Rows from block 6, named by matrix and row number. Rows with one number belong to one channel. Each number is 500 + 50 x the weight over its row's rms, rounded and kept within 0 to 999. All counts start at 0. Numbers have three digits each. After the name is the row's rms in percent of the matrix's.
# convs0: first 3x3 conv (model.mid.0.convs.0.weight, 256x256x3x3, standardized in use), inputs 170-174, a 3x3 kernel for each
# convs1: second 3x3 conv (model.mid.0.convs.1.weight, 256x256x3x3, standardized in use, transposed), outputs 170-174, a 3x3 kernel for each
convs0.76 091:502500481526499500517498500493495499501501494494546797491500498501499494504503492511485486458502399382474453502502500494480500497489499
convs1.76 065:493501500522408447522347501500498504505513521458503389500206470501499499612525504476539493399521546515504630508514503470459528527499484
convs0.77 081:484477483501546465499500511465416500504506497496501502499504520497504525505496469550519570441455499417469494497498496497513502472488501
convs1.77 123:482354499501497427500500499502602499500418531524499497524318502497499529500500473496499499538531498497501467490515499496500521501502497
convs0.78 080:495501495501519498501501493502531518532585517515466509457466482498497500501510431501466481467401479515497454511500500500499500501501507
convs1.78 052:502508480511500510498510499494503495481515514510504497501493498500515519504550498526510340501541516475464502507490498486510523458515536
convs0.79 144:523524552448506416405381553531479433405404481512507502421482488507495551491513441500434518631516427605588612503396541558511408471366511
convs1.79 163:407580536470447501557549565462251495520506541478518529537527500500492493503517499495513471581502455498573501499516421519493501491513475
convs0.80 080:496518504485383491503531501521519495591496445505491495510492498405504500522535566525470523468484588541496617516497503509502521493493501
convs1.80 068:562514532528591515470500501495443502551527497500503496498503507482499490559629500476519368510496523501530580511460502527492485556493497
convs0.81 102:502507498489494499800551496500526557475503497511427550428471492530555499390427503484497523559436420567506508492455500500481502501502488
convs1.81 077:515557418573498501437511521471509491480540570447488493497464489499503497501502517470472499529509527466495545487441498522497504464493462
convs0.82 072:503495501491496501479514504460501493497478479460527496521517438449500491513500501484500537589539452569469505499501496481495500500501488
convs1.82 059:495502499503620504501531499515504517499497504500500497481504501510404499548539454499505548494500374544500500491529489507482583505517557
convs0.83 074:505507494503501451502516496464498517407493568501510505505385668503497443497489512437505455550449545500493278490507508501511454505479500
convs1.83 080:496502499501471475500499507495477516504494503308499500495459520497497514500673494499492496515502428500499533443531495511501493453485499
convs0.84 190:417516443565514493501502441458526500512498499529486498480492450555569553462473559474487611485506527517495521500485624546393415397531470
convs1.84 207:500511433500530509509554556504502513516493499496501485400485396493678492552347480512543456526506523484521530550468533498496515492514500
convs0.85 196:538547504500657498591517509468395502502509476500544576501381498539520467626533556503483510458553518438584500539537499452539438441505498
convs1.85 194:508464516659505528606251575530543536505504514496506503504503475525508502496586455518499526502482538504505528441534495501457497504521482
convs0.86 079:580513490455501569527502501497441496595469486465570501508530468504462547507500541658643517499534468529505626506490506507500560568502503
convs1.86 078:518500481496501528544517496501500467503522500480492501502515498500506490507507502477497499498554485465520409488472517495498486511499546
convs0.87 081:462496502486502491437490501497502493503450488538495380517440468486440498767480528513500402503451495226513528495454496499500500494451521
convs1.87 057:494497503479505441495425500494480471507502505500460499501502492499497752501501420487516508489576518585531507514465535470496485538459508
convs0.88 098:480495235537501499471444621508480478466539539632525519533543432483529487499575495539620583433311589466498615507492531500486589501467437
convs1.88 105:464501459488501501496641494503518510504524502516488496474533499513511484505515501497500529442504475451502499554517486507488490500476494
convs0.89 118:484500405500460539551493495506502457466501523543485480502501500490501486541499495420444549492579597494392499504567498507503533424471497
convs1.89 103:596596466483510501521536501498506494501521502499458566465497528501503543494456500484489523504353490500559520511494499451504511502478483
convs0.90 089:561500546450500433468521499516519628474381492500502432390540600516517502511498413504496509523488544560501501499401502494512509615516524
convs1.90 090:515571466696388499461499511494498520497496505473562503502535499431483500506506500501497503516493522499453485501498483524494549500500505
convs0.91 167:498446517501513592589532532531402576502503493576468761503543502471443533500528547625480521508575421509498461572525554453501477501518502
convs1.91 157:513509480478485489416520543425531499496499498479484500496502467545516433500497476515498514561417520513497488514436477503453490487518503
convs0.92 073:508517476360567500457502500515497549498498605525495536440502485502485500498458499359519417471463510399429479502504513394427532504489510
convs1.92 053:511478499446498524498496501479532492509528506503512490498542512485498482505482500501540483499506493480523429524507496485530500493494514
convs0.93 078:502500502474502509503500505499497542482495596419501567531488500473506482548499550735508512491440528493436363555515483482549501503544499
convs1.93 068:500500503547483498566503500498494500502502502482497500499493504337485500502502583494493479476496505483501402485491420483483513502523499
convs0.94 078:504507501713512545502500501498578526478554485499494469481552504510491507500497508496391574442529488561494498497500503504540501499606524
convs1.94 071:709498534502545361657516500407500500515494501500499500499536504492500504508454508456511577480478596500478500507492535491540529532482543
convs0.95 181:664555478530549482560515508504498546518480650501500492484500529473496501517578548469553434495531560428531621532499462485500597501534497
convs1.95 146:420538400570487481581649532490502534480505502481499554514513478501500502405357505458497551499459554523491499537543459520384480521483461
convs0.96 080:497500504552392492530530520485532477471385531504496499500546500511491350500501501492605627584159553479503474500496501500507496530426501
convs1.96 063:485505501488500498501352501477507501501502505453497513475499496472500498498561508500486511502579562535388472501483485500502532514490573
convs0.97 084:488408492503498499506503503512412377484478517495581548499478552380512488568511414583518565288416596566527483501504495429487496498503495
convs1.97 087:473499442503525514522483564498510499461498529501494497501504486500495499500505502530538465507422506504510508503508510498511502515502542
convs0.98 082:499552495498502500451511487502463498413504546498500517489499511501469514501525502495344518482491553569384314482536468500501500501505484
convs1.98 077:499479535483478483507484500522505497479520500491499521496453515493553474453543499506482513516499492498533502511503502519502503550485479
convs0.99 175:482500516500523474513484463502447508472517522503505553437466390545501377470508527474482619680530410471485501513548544494531497501535553
convs1.99 186:503508577497472501449490486479463493551491522494502513477531492771484499503548443502497440517547483443489494504492469442509505531467491
convs0.100 079:505534501501489500500499502543488486467446500512496515433334501551498516484503508475476422406381393417390479512509497501498502499511499
convs1.100 073:311500451329499460492504490466501491499508526469476514500499498478587490531502508584551427536530497501360491496498496495474524504503525
convs0.101 132:500624481456356509502444511460501440612499518489501435418457479522532525398615626680558362592491673505520600510502501391516512532551481
convs1.101 179:501526424508499504585498473522500398463506457484569521475426502559446489507511525531489506475495501501503444510547506538489494506450510
convs0.102 202:507508486466479514501499530537488470546539505577479445511487503500629602445520469518408504523543511500550500483469500505556479600500414
convs1.102 211:505508553413512532578499536501510500582575508514482509518233597501502730508502459478458508558488513523583505497482466503473504496490505
convs0.103 095:500500501499501550679436497377500501500474504508499491423619515502390509504505546532467385527436405428529517422504499486509520500501503
convs1.103 080:500496500511512493483505500510484511527471498461504489486521501488499518423505503528534483529565371510495491535501499525489568500561420
convs0.104 085:391498493464499499580476472500493508442504498506501499479502489495501665500498496519437533499519482386467510415499509513500528390501519
convs1.104 101:477504170499500485499505498484501500499500527496494470501497497505500493500487501501496476487477526514483501510485451497488498507517501
convs0.105 088:515496516499493495515544484494501500499513531516495501496489520505332494587503502534388493475557445491468429498532503498503481522500503
convs1.105 076:496500491410502495499504561500506456501469559513488446394498494500489546507504454502487513499520520381493426510503500495502503505482501
convs0.106 075:499502511538498454499544445510583496433499500501507492529443457514513504461500476715494391499514505501475486466252523505513490453495498
convs1.106 075:501499500500509500516501501499501493497519505491497492494500500504499506500517480433484487499508469502501435491506500484513496498501541
convs0.107 092:522501500520444506496443527500499498500535481497498475506501509496501408496504500565483502494436412525462349499502502497516500499490500
convs1.107 070:430511499499545503505499500499534536500500520500499503480500499502501500500500502509471476502504504456500501498484510509515480488488501
convs0.108 086:469518554506501503453496394494552500505498537474552504509475495488495502372500487504497510389385506527471567505485500504520482500520497
convs1.108 110:694475514500497500631456502495449469498505502493475495500484500505380500482503496505481522482490506498523461455526492499504490493488471
convs0.109 084:478489509505545445473492498521496508495504502522498501518513499483500506512512493518492496509488449490493504500516499500511502518501529
convs1.109 060:483448503496498501499500490509506503497492511500489524498509496500499498499500501422499608503510476511460503488499504543453497501487511
convs0.110 085:502510408499504499512499498505495498456493503507508502500508591451540502500460499444493499638547415499319491500499499781480518498506485
convs1.110 101:499386507502404500499507516499502468500485497505498500498500494454503498501500510489498502532500482495504500503503521505515471494489485
convs0.111 073:528478501504519516500573554489524510489473498496514500483396489498499499494501499495498509387497739326465531501522499489565604519495499
convs1.111 075:500499505491501497498535494508498463503504499486507494498498474351499500500468497438501476478461576524500498472526482542477532478512494
convs0.112 086:501499512501490329472506583498508506498391516612506498503453501398538496544569517535524532489478431478519555500505539511560500494431598
convs1.112 112:502499499526506505508542502498486502513491500471504502509526504512507546499525480440546516543489492465497507479493501528500524490512510
convs0.113 084:489536501503499516517511465481641503500524508501497500486474504496449410468492462459606361423368516554602444492500499526500500499496480
convs1.113 069:475478495499502641500495501493521495511500484498456588509459510504500502523501499497424480499595496630487508457504500508506500479493573
convs0.114 090:500498500500505505498524514384465500537542504547434498503648498499497512492499352483421482375483346486507747500501516498501514504503498
convs1.114 067:501114509477510492495637497498626544499514502510500494497501333556533502500499548467437506573455501499496489500500506524488489464534500
convs0.115 092:478483500337496498498500500498497501496499513499500582510493474500499496492491500547426536434490394350493521500500500501500500500500500
convs1.115 059:502500507271496498495500499500517501503481534501488539503517506495502501506497501497476512498562580510515513485500476498526500500507504
convs0.116 088:622504497472473477497499492478355500505521381504463541499639528518494341502501516554517549497485505520555550671501500375547505496446508
convs1.116 086:501499499432524518547499501480504519498511501528501470529471491498527500553501497502437575499527489499536396571519521572476521495485512
convs0.117 082:465505503496494497501524499501454457499498496525499576510499498536498497503499502486496202421455502497445524521501520497571502506497500
convs1.117 072:500511527569502500501496503514487498503519566493524504487499508499495500499499500552505467493559518501551500527515490493484502498522474
convs0.118 077:457607500502567415487504444489522500510470568501504462500497508508500506494499463406528421438461504507502450500509513591509455494492511
convs1.118 082:525505507501499492504468500504514499466466498499472501533500486495459500499106497478493477506521500510518503502500494492502489504520497
convs0.119 197:499497509486524490497502491484498483506506503499509521468487517498513498491550529528336377539503660434534486437503450478498518498501492
convs1.119 132:676511497481470505636505550446494491529500517483513514476500503500543544530531587568535506498589425556545403516500479456520493512519646
convs0.120 063:499502502500485522501523469519445468395491460502470543498463409528498399479503413409461259410456320281492547500525512443500500483505545
convs1.120 083:500502496503527514502498499482501503500500496499500511491502506499500488501501500497400529526478533515495476500507524498503506498488515
convs0.121 146:501499504500483499500334500500500500500508502539500500500774500502499499500375501511500471502501480445499495500500500500499622500500500
convs1.121 050:502508505500498501407498500496496506488472524505497496497497501478500474496522500503474496483470499506512454511501479541552465513486501
convs0.122 109:468590426449502501384473471480499504558406549539498491521444421550531505527509554396592549399459460509438594501516499496479623495501496
convs1.122 093:502501501502506500578504459539488499504508510556503531533496499515499499500524433414516461523539552515489580570463520506494519523483505
convs0.123 098:578499559479650496562506561464439493508454518503481541512488545549495501640734455568509542510465506516499559480400500393559500514501530
convs1.123 084:529496501501453517410517471501510510500525503478408503537552228479536504499500451491529467449507503494516489511486526513536544573519497
convs0.124 084:488503510444520493496500678517579490500494374498500484522507480496470487514475499600547532483531506492458455471529500499492504477500522
convs1.124 055:500427510503583687498510500494435493500463513509432498490500498497496491518476500507447481498506502539497479517513506503498500510505489
convs0.125 076:500517500503493551493501500496499488496496475499497463486486539542539499503581516497502429282456477503578474587500509443500497500568500
convs1.125 047:510498503492500498370575480501502501499499504426483503440509493454481487504499543499489496493513513500420537575499451494432542450495508
convs0.126 084:499502502503497494521489468453476488472489460508473388540587494499493410508535506485511508517480620540475570498501500287494501782463526
convs1.126 078:488551510511499461641502500496501756499499503499500522494427548499502500517490508498526489419466486395504500507519521448517502496490497
convs0.127 069:500460501499486496500497500549404502392542488499456504501502497320509507499527498418605687297435538227356494501509530500436565495502502
convs1.127 063:501501495509558484500602486498498527535499503477500507490506529499507498504501500500497504494491500477453501469481496510500519537505542
convs0.128 207:501432556495419470466750491501645509475507513507695499489502497517512500488486500568509468578507566558487476512498499497498603499498486
convs1.128 148:544491541512466484495499476482459497527493474495500464387501496500368491528477509361508484490509527547473503534483501463490501493517508
convs0.129 143:503498497402521513516538501444488604508605407507542451486468410543543583503455513480590515618532626483449564515488499505416495484500428
convs1.129 196:396470441476440483519443580504486504500506565504498573495494478518503481498607471497505602449570492565508473513483502490528474571481504
convs0.130 116:498421431501503501471490565502507487536513500500506498578543501460499492496492501528413544599494476251454520499492511500464489497491473
convs1.130 110:473499500575497496478549508498526490500499511847521501491570498489522529497552491530521510491498494494527506518478516552501509503473499
convs0.131 085:530448503497493526396496505499609499513505487471501496564545506530500516426509498500447539466378481496400401500503523499524496499500498
convs1.131 066:568533493315453499502498499478498475504496486496482538415496500397506499520501499478500456491512468500587509503494481486499499549477500
convs0.132 131:494488520493500481497509499411515390499490541503544499554528469489519492497497609519500542500537482570403483603437511505464482488521499
convs1.132 101:727455499500500511497601484501447505511515519546495519474526498503515578620501510506545494483496491568470492497492539511523471503480531
convs0.133 096:608416502461500481507499645569500559564500479518486497504541473490490579503427502470495443476486495488480517481497501500580509502497500
convs1.133 064:523493481431523583458536490497455506498496500502513499504548419314545504512467537471433497523509516483492490479529544529489512482459527
convs0.134 094:550506500526514480584496500482460500505501536509499349593410555570493511395485376188492395486466509500412392470500507481503530522458691
convs1.134 084:470470468515499438534502497500531497510501501474474492500500495500522485492501499492484528536500501435480547486503445480505664499605493
convs0.135 104:499478519499453528500499512500536498510501590502502499508466489499516500491502381484478483459465335435491502512503507509515504513501507
convs1.135 061:516568483499503464495495498502429498528496519499463499490504524484478507492500501499500510460475533499500466491495505503505508492505555
convs0.136 183:465587430456426579511440421425499506545543499509486485543501510502440519455542495502500520689485476473372557492427578526475510522504443
convs1.136 217:520505556515511475452525500501487559501557498532492563511457582404534367469489519514486517546536440502557470598457393480495488476550504
convs0.137 082:510478497502509502460495486519585509466496501520412469468492481507513540471508434453512498500525515545483460483495509495484480524502562
convs1.137 087:498598494495500510433500491504499509531504507513514501485499634489496548528524514525506495478476583498440363490486480500536540588505489
convs0.138 206:485462506464481521453473474475502498494360430504524494525483468441545498447511543632450519489573479370493503519484509499510499464414554
convs1.138 206:535493461423649464527506454500589500505473507486508505517340512507500501486506375477498531503492540555501475466490575491487494492446543
convs0.139 143:571530345524385530438498513434454497568502515493555505429472419442573548528560551550576524555481498685558632570466536481537508501496456
convs1.139 208:497501600433576487577524341506512364527514480437501571499488350514506510508485529395545466528597486506503508453483529465499496506494447
convs0.140 086:488481512518470457541538500471507503492490484503468507497501499516497474482501509501493318510501650480480477502407484503508507532503546
convs1.140 091:617560488500321501527500564502502505496512506474500501498500514500501632503501494499485564431500498533538499529513500533487466499588550
convs0.141 096:524498514498496495571498501501493506508456547501508496500563491499500496518502499420328597446536478543449361489500500501511504499500500
convs1.141 079:498510500523504501514504502498489495500505492488515503496502498501496523499499497500492501574456581417484506488504500519486507505505486
convs0.142 158:568354510491489473534465472500617392499575450475543509435481498502515545392505473469436548652511491388488498362512555451484503501494480
convs1.142 210:532497509489461501426495717497505461538547504496486575482501517548488634467610489494485529504524436490486534476511480438496530507473497
convs0.143 150:480524527485543499499498536530466466493504426460532500500512494553598473509503517556503482563499546578535525464539517517527479500515495
convs1.143 097:495539494498435614520484550500488511509515464488485468501484511493497531366505510486472500515463467525437559499505502529518497555489556
convs0.144 108:477503500493499516500499513503544500500475500501503496500480500502512484406455502461478550498344575480494494502500621500500499652499501
convs1.144 085:505498504461506500507501519497500502507488543501496501500506500499484506549520498497467533500500500474496501494500428526496485498487502
convs0.145 089:485500533501467489500506500599436500497550478502499498523493558490487500498544458502500483485487528198493444501482485504427501500467499
convs1.145 077:497511499497499339173497499501504502500512500497500453500481404496253490504500422450503500490483485466500499502512491455492499511493487
convs0.146 096:393508517499501492457525500469436485495499506449478497492545496501500329504535530598477499528498516501640597590652500574512501495473520
convs1.146 085:500489507499521508484265530480500511482496514499492510491499484502515499500493594504447464477541477541526555516484501487501484489498506
convs0.147 101:487502458407505506490482491522482545452500500494577509509421500460426513473480499531306493499514490454424555559499597490442495518511492
convs1.147 076:500495477499551526500553500500473504511499502421492491495490500498507500465497305503496462604412519501500443494501452449497503498512503
convs0.148 091:305493486481426531504498504500511501738525511584487534453492502480479540440510512426485428485503313250501453499487500500502495500496499
convs1.148 066:401499655491506500479549501406501406500470476489513512501512537528498435486546504502512537515414477503491563543518519460515565444488485
convs0.149 115:446507503500498647525489488560497502593236538625517450580486579559461501503476498579501495461432545502480303504483497501494508475500325
convs1.149 103:504549500496480499501507499498502486553498503512478499443575442504533454395515521513493546499480487502492517497515532536495538396508493
convs0.150 074:517498501511493496500501495467525481499497468508563720510552497500500485527499387445501514259411503497470397506466497504454502488506494
convs1.150 109:510504490454511489512503500499500499499509507499500500495354502498501505515000503500461513498471551486478440507498492484510498520514500
convs0.151 101:465499512232498529488512503500479496498497517487507518501523525502498502512501534507507504457538407464387498508499999498510643502512577
convs1.151 066:515500483499499509499500511384511508469565465488499505482508451497500487500514500488554502488497452443489505513515510508505517363544524
convs0.152 082:488373520493500510504518512511504500483501548558499496543423509498503499504463486483372466512481457471501502490455508361522493506500488
convs1.152 079:489498499501558500316503492499496504442501520459502500500476493491499471487505492504418576510515505544489485473536498494520494487471545
convs0.153 101:498497521521497480496471374516535480502508515511526496494489485472522440469458449518488597510493381401502422522488508452500497499500480
convs1.153 073:512446500619550519454509626511500541554511484499504497495524498501501535499487502653493541512506501502429481496615525527514541487498506
convs0.154 125:453496507353475471396420506595616419497500454466501407477466501538499447353457519499500656488533484509533499499501550519499488506513500
convs1.154 098:490521645504583455452524506501456485499447498499478525505508616550489509492525549503473453501553572461496528498520495502518495515482540
convs0.155 130:506490565505480500547541423495498499515495501599512523498525516490499527458486501497440496501526481483518508507504531432518404573474497
convs1.155 099:495499498499512471491493494509509442509511500499509511494455464469500491337481495661444509572499500552518537505540395522463500430544503
convs0.156 076:527505308464500480502496509335504594612484500552505503490397474499436488477513499261515482591442466500409460499509495444500501492517480
convs1.156 076:159424526487471504499109494522507508518505494500500486495493499503761503500500503456640521471584496484489389498494555489492504519519491
convs0.157 094:550497342500427500564565533610527521499574500500479500504537500507478431499523440556497365507592511512503498499507508455482504461500501
convs1.157 070:503462495501496572404494455477500483481513500514473515492496534566503499373500431453476524541500623615592466599499496468481477549518481
convs0.158 122:509485501484501521493510499501490504472497495499504505464495504508539503493510497491399482651495494477519498499497499586557419498496500
convs1.158 088:498538500588519548500494518497519497497453496490482508499531540495495467448494500482428409499565432483490497565478554468491418533500459
convs0.159 107:501530500503493482498496505461498489751500483500455500515591587448516505502501502451641424514395466528487453501501493498513507487542514
convs1.159 094:498527500510516509500465492492504503495496500498472501499618521499496488497507508509492509512557507507465498494481475528500537494510505
convs0.160 083:496500492492498503500498500474516435530512496495505504498476507482491544473537619502337265342529345597328456478498500479487500556494501
convs1.160 078:550489511422512494567506487501521499502512499504502481484499450496502502461513519485531381507425476528491500494395490468486501495501508
convs0.161 088:500491503500470500499493501504499492500477495504499479490499534563488501476490504529468377612466483484500492812556503493515501493502501
convs1.161 065:501523528504389501526500500467474500487500498496486497486499502498500351497494506500487494431502484508441466496500508511524486501508512
convs0.162 098:501494442536490494501491500470490495447498497505457487499497455523486586521508469452462508713450485445455502537572499486507471499502490
convs1.162 086:559475545508608538472499497510433510491487500410484481500487487504502566500440500438443522477511476455439420493561518511504504508494495
convs0.163 187:589548502479406556550519430480669515588491444518448507502514486569491621481401492644455442599510472399570581505488474534383502498497496
convs1.163 223:626441447495515500496526399498509492651536486578386492693439414536429512553463502470500524583561506592561488498456506453528463425503547
convs0.164 086:501501500499488497500501501500475729498486299506525497491479355451501186497525502485290582476480506455551419507500500502579500501528503
convs1.164 076:502488501500540568533491556499502511498517461504520501499449501501501493501499480505499482500492501511500498511499503476483495500496498
convs0.165 087:500506514485499513512606596501503483493500486562500503501473511525495502498372493501503304491449491471190489500506632499513431453501520
convs1.165 076:500503501502497508495500459496573500501498506501487499500544500517503499128498500453479500500477471499500513499512504506475510504489469
convs0.166 109:548502516476538528485511698501501480474514465490532513485508540526418302491441508515268450489411463356420555505479429501506541499607513
convs1.166 076:508496503491529471500417498468490510548501510516501569673523495532578499502528504521504511535601584502577467475482553490518498593403504
convs0.167 091:501467500497504500546392474510481494503512496499495522504529455501500568563500608406500638503507543466569498493522492505499524488499506
convs1.167 069:500387498501520500498525500491486551507503495501469527500500430494502497500499500577498518498499501458507477500507486458486494550518474
convs0.168 098:500500516500471481501380507501526498496602503498512503498494499458501494507528545419436499483497471541491360501427493541504549478497490
convs1.168 075:462529577499524500503523483501514477500495503485502499520499499506506501565503515568453431508518500519515680444522515481495473458503532
convs0.169 096:454528538501486497507341486536491491459499542485491510358511569517467523500590577573638454523502521453504615463531521500500509499503485
convs1.169 090:804517508467527501499517509500536490492505499481525571499500504501508506514492500559495498511481485533497474513485509538507503502551474
convs0.170 181:521518480504515478506536512350496529480520494468512502556487535424593602470457490497487558513496534500593626485472515514499484494415500
convs1.170 139:495487482513505480515505507499491492428511573500540495513505500481517487487552461456483553548628565486500468480510466536478503506490483
convs0.171 082:508505510495540509501504495495407511535478495500500497502500494511500498501437529618386491499488462468432491499501504495506897482504506
convs1.171 059:511517477414279500506499428500509497499484494497504502528517500534451465499504498495496472553514528490514437478511541598502496480499511
convs0.172 122:525505487400519504576491503485446505810510329452501502537528503457503503520498550441520549366496409498400487499470492510429513507728505
convs1.172 080:499389500499499499501329484507506498480498509490553507504497507509495507544500502531502514498512628521478512518501473501531508425501502
convs0.173 092:424615499510538496504504499500499501507500501504547501500497501502505538498393499438341322491527497629355486501620501498500502502576510
convs1.173 075:501411501496500498500502500502511493601484520512495501500497498512480517486494489522495498425491482501507506497514514482511507488499500
convs0.174 178:459519502495499470498502468507467501503493508541490493695498527511503511506492484528525442496534610568503505500506442498494503483509501
convs1.174 117:562518502539507344494509761501512499502508506578534452499502609629500496500508499614474497516539498499493507493484489421504509498499505
convs0.175 116:501500500513498500501500500499502703500501500681500500500500503500502504499484494498481482502387482501536476500500500508500498500500499
convs1.175 051:500498501500557501499504499499516508502501499502498475491496548498491495507501516467506616556471484504488451506500499486524414501519529
convs0.176 141:638539417549500488501496488500502519490434500500499506485514501518510514500483500268519550506495565584501588453472500534478537500555495
convs1.176 089:593500470503501526505627463493438500464482499500502495485524477471500506489505509455454485523582497497489540522492519505532516515514492
convs0.177 113:500493506462466466499576553482493500555468486497448499504495451545498489450513503596496561469593507502503528511503436544514457529485503
convs1.177 085:440502500501487558501506495476500504485457508504485464509499494501498511461503417439496466501592598489486466497503544526501494512483500
convs0.178 150:497459427496436602408519463496502469498514560470526339424463467500530515506602568516556467491487481562612523499465532485492528586505498
convs1.178 144:486497481449512506542611497711494508479493481494468624532502516460567492493472511490488514522525497380481609499465555466504415493478428
convs0.179 181:637485474495438654485498573455451498554459495517457471476488445635586524521540526551593502504520558478480508488504560496455501514512490
convs1.179 202:427463545485625496488511428613483525499513465429473488494488494490501506500499574544501552501496522476460494542487506503555474455504433
convs0.180 117:500502500500501479500493499500504500500500497505495506499500499516593500498500493501511488347353478199341413500515501498501500501500498
convs1.180 056:509498500479502500503360499501541526508557504498513501573528499478501483501496425486572478523527490498426507525459512517508522500512549
convs0.181 106:475476502418500492507518519504495500562499531478508521498519477499512423537501544415482562507528450495519512504553510525496487521507405
convs1.181 146:502500633499505502501532511500499555502530500496498501500499499456472402502501560506503504589502485531511506501499484501511493539500501
convs0.182 123:500500501497500499505498501508498500501531482505476507500499496503493506505499481366452462499497499511500497501503524500500500500638500
convs1.182 068:500500499508500515529501500502503504506500537501446501500497494500500521505501497525446494503494565494423475521495501499478505549498498
convs0.183 078:436527573503515541499407474452501507505510506519559492479498446501497479429481454617468498344467466513503565541482483495497482509501501
convs1.183 063:448502498498653501510490500501501529500501498482500546504511500516504509502513501541359518470505537505481423485498499506451388495475499
convs0.184 090:502500499518498498413501439372489501499502491516503536771521514482510503508488476544404477464499698381501464491497497462493494795470496
convs1.184 074:497517517499491497500500496401474480498497493506501500492501483499496511499486502433521506486518502505504488505508479504468539498495514
convs0.185 090:503505517378496481518485520478664484507494500499395499502501495492501424500503502501616568368473500493450491517507498500524368492499535
convs1.185 082:501501499485501529501500495501500492500503497493489541502493507597500512502500474504471474498483474506432493503498498510516498571486567
convs0.186 078:501498497502475510638558499498458489482335497500500391476491492451513492465502502577494518410519473395458592500505506489501496483496477
convs1.186 067:498500500489499498502499495499488501440865490495476526493498497501501501501503500428473519527525486496500501506508499500474478502499517
convs0.187 096:495525500461495470501503501503452502535502536523502500504510450500501499502502500378431439416499415482523434461505499500509511516545578
convs1.187 082:491501505448479500337502504500500500499491498488502497500500538428437501498267410512494524494472520503510501498492486505493494500498495
convs0.188 093:514501506498501500500498512499509533494495499521500533508501464500502528506493493503359568496411495491519531500501500521500503500533457
convs1.188 092:480508500469525497500498499500493486504499502500467500499494497498796499508515500475486499455466528554501501508497489496511494493495536
convs0.189 220:517499340504544565511263531500536456486448573487537476450563482464509359508508509500476467556440497499497528480494499463537522500602375
convs1.189 217:440759449502420510495503542377488537500526505502462486402357522628497539521584481485507495500511496538487466554459489518472502520533491
convs0.190 080:504512463494502474507501498442493494476517495507552452542619500498650589498504503321502498523298492638467461509500489506500515504653508
convs1.190 064:494521497435500483499639517504497497502488500502502521500603550499484531496499515491484529496605524492504534555494474489488483496488532
convs0.191 085:519498502505481516480453403499514497408469548509505502487471529545541602569496494556398601567542500472515499505497500466509490502585500
convs1.191 093:506501496514499501557499503509505599491515490485500505497495506501525474614502498512490471509465507474506559485505505518497494494501487
convs0.192 088:490498496498500416500499495497504539499502499501529502502501498498373503494496502508504501476454499482424471499500510498501522498501497
convs1.192 064:523450497502499500500503502502501506511507503564494507500519519496504524514501503522537494528518542502505368515442499485528515539493490
convs0.193 078:500497507502500499551498493499502480498500499501501505500509500500455509504504503509537516487484535500351490503500499484500501500501501
convs1.193 048:523709498503500499516500465503552488502589524732503498501638502482502498501496500441541490504495486514593504493485499493488503502525538
convs0.194 074:483501528509500504503487601502500514499503501501498488490543498499538569498508509502474608527461450523409518502484500500500500500520498
convs1.194 062:411498498476500500526503409353504502500508505505570494501502504420499501501500495495517519477580570487453498499550499535448515497509498
convs0.195 090:496462480466513475505511476502487497499517518523503495586475528499552494497517518601529552508495559759478463494505507480501497497504500
convs1.195 074:494501482503535352554544484498506501480497491514501507367483538497437525499508499521485533647482620498498501532493496494517473501482492
convs0.196 081:457519495504546650527500502483441501483532505467498491490500508511500490512543518509427475473447650490709560500425423515423496502519502
convs1.196 082:498500504435484501499501507505487489499480514502665500498401502451462500503518499491500457501494499503522516533500499488545488501467501
convs0.197 089:500484499499462500501517266507494500504499499498486501500496502483498500508502507473509507476491500470516472500500500498500503462496487
convs1.197 068:589572465500500496499500500515497502482603495499524491505500500481517499507497389493494471501480487507498450511497517484510511496504501
convs0.198 065:502500495466473492511514479496474500468500497500489500508543387553457527464504505510147499556542414608494502499494497517543503492592500
convs1.198 083:499198500499498484519471500503507493500491514483498462494500583504499497502505396505502499539491505511541532507491502500522481507499496
convs0.199 064:499436491496498492444503501497476515456648458475505488483495479495500509480504535494500780503505475500482516499481499495496508495499509
convs1.199 050:490502497484507288496501499500490500533502636487496546485501502507472500421520500468449513488465534451519605490528453493499501532490498
convs0.200 104:468415393493513359482492530425549389486480496493493511496426508504479500501600471810583505727330501496497641624516500510501504368523499
convs1.200 123:499488630551497514500529502499501504477485509500495496499493914506546494499483427506505496512528497552464491521502495501474500496496504
convs0.201 070:491515499441529500498468376499517498499501472498492500505497390728490492475502498603522420500495505487491503500503484523359493515498606
convs1.201 073:500491521501500499498510503499491497498531472498494503499501500501500500512494508510561498481534496502501439502499501496502496478504506
convs0.202 074:500459501439387572498499495500477497501498709505501520517501488510430489500404496560579497514266406478447559503501464497500501514505501
convs1.202 111:471500500498499496500500460498499502505499503515486498456500502499500500500500565470504484465545500500501502485504500495500488509499492
convs0.203 067:506502501502492508518500489503499499497442501498500502499484503503501500460561500487354448421534571502504504496507500501499508504502500
convs1.203 051:500499499318500498510474501497506484447492506499499488491493498499505469504500432503509439455487502489471481490523549503502468497490520
convs0.204 079:498501498520511495541502500510500501472496464502477500501497500494493480509602551510521507511587520512281518511500509504479473514438496
convs1.204 082:500490491501490493514494498498504512500488500502498505520498502486489485502456498383527513521461500495500450493518516492474501503527524
convs0.205 070:499503403499498509500500532339502513546503500533515503500521499455503493499474495446472585505512532501258477500497495505502482498500490
convs1.205 051:499457500487394495498508495500496495485501509480508498493495495500503504501500500501584558406497491503500596504490495503498504494541485
convs0.206 081:480487500528501508484509500496500505494494502509503506501489502501497410504498500492634422565463486506500502519496495499469502500493436
convs1.206 066:500498551526500509507500499500498497499499501503500493500501498509499437497499492547495507477510484513381519562500502526502487495512518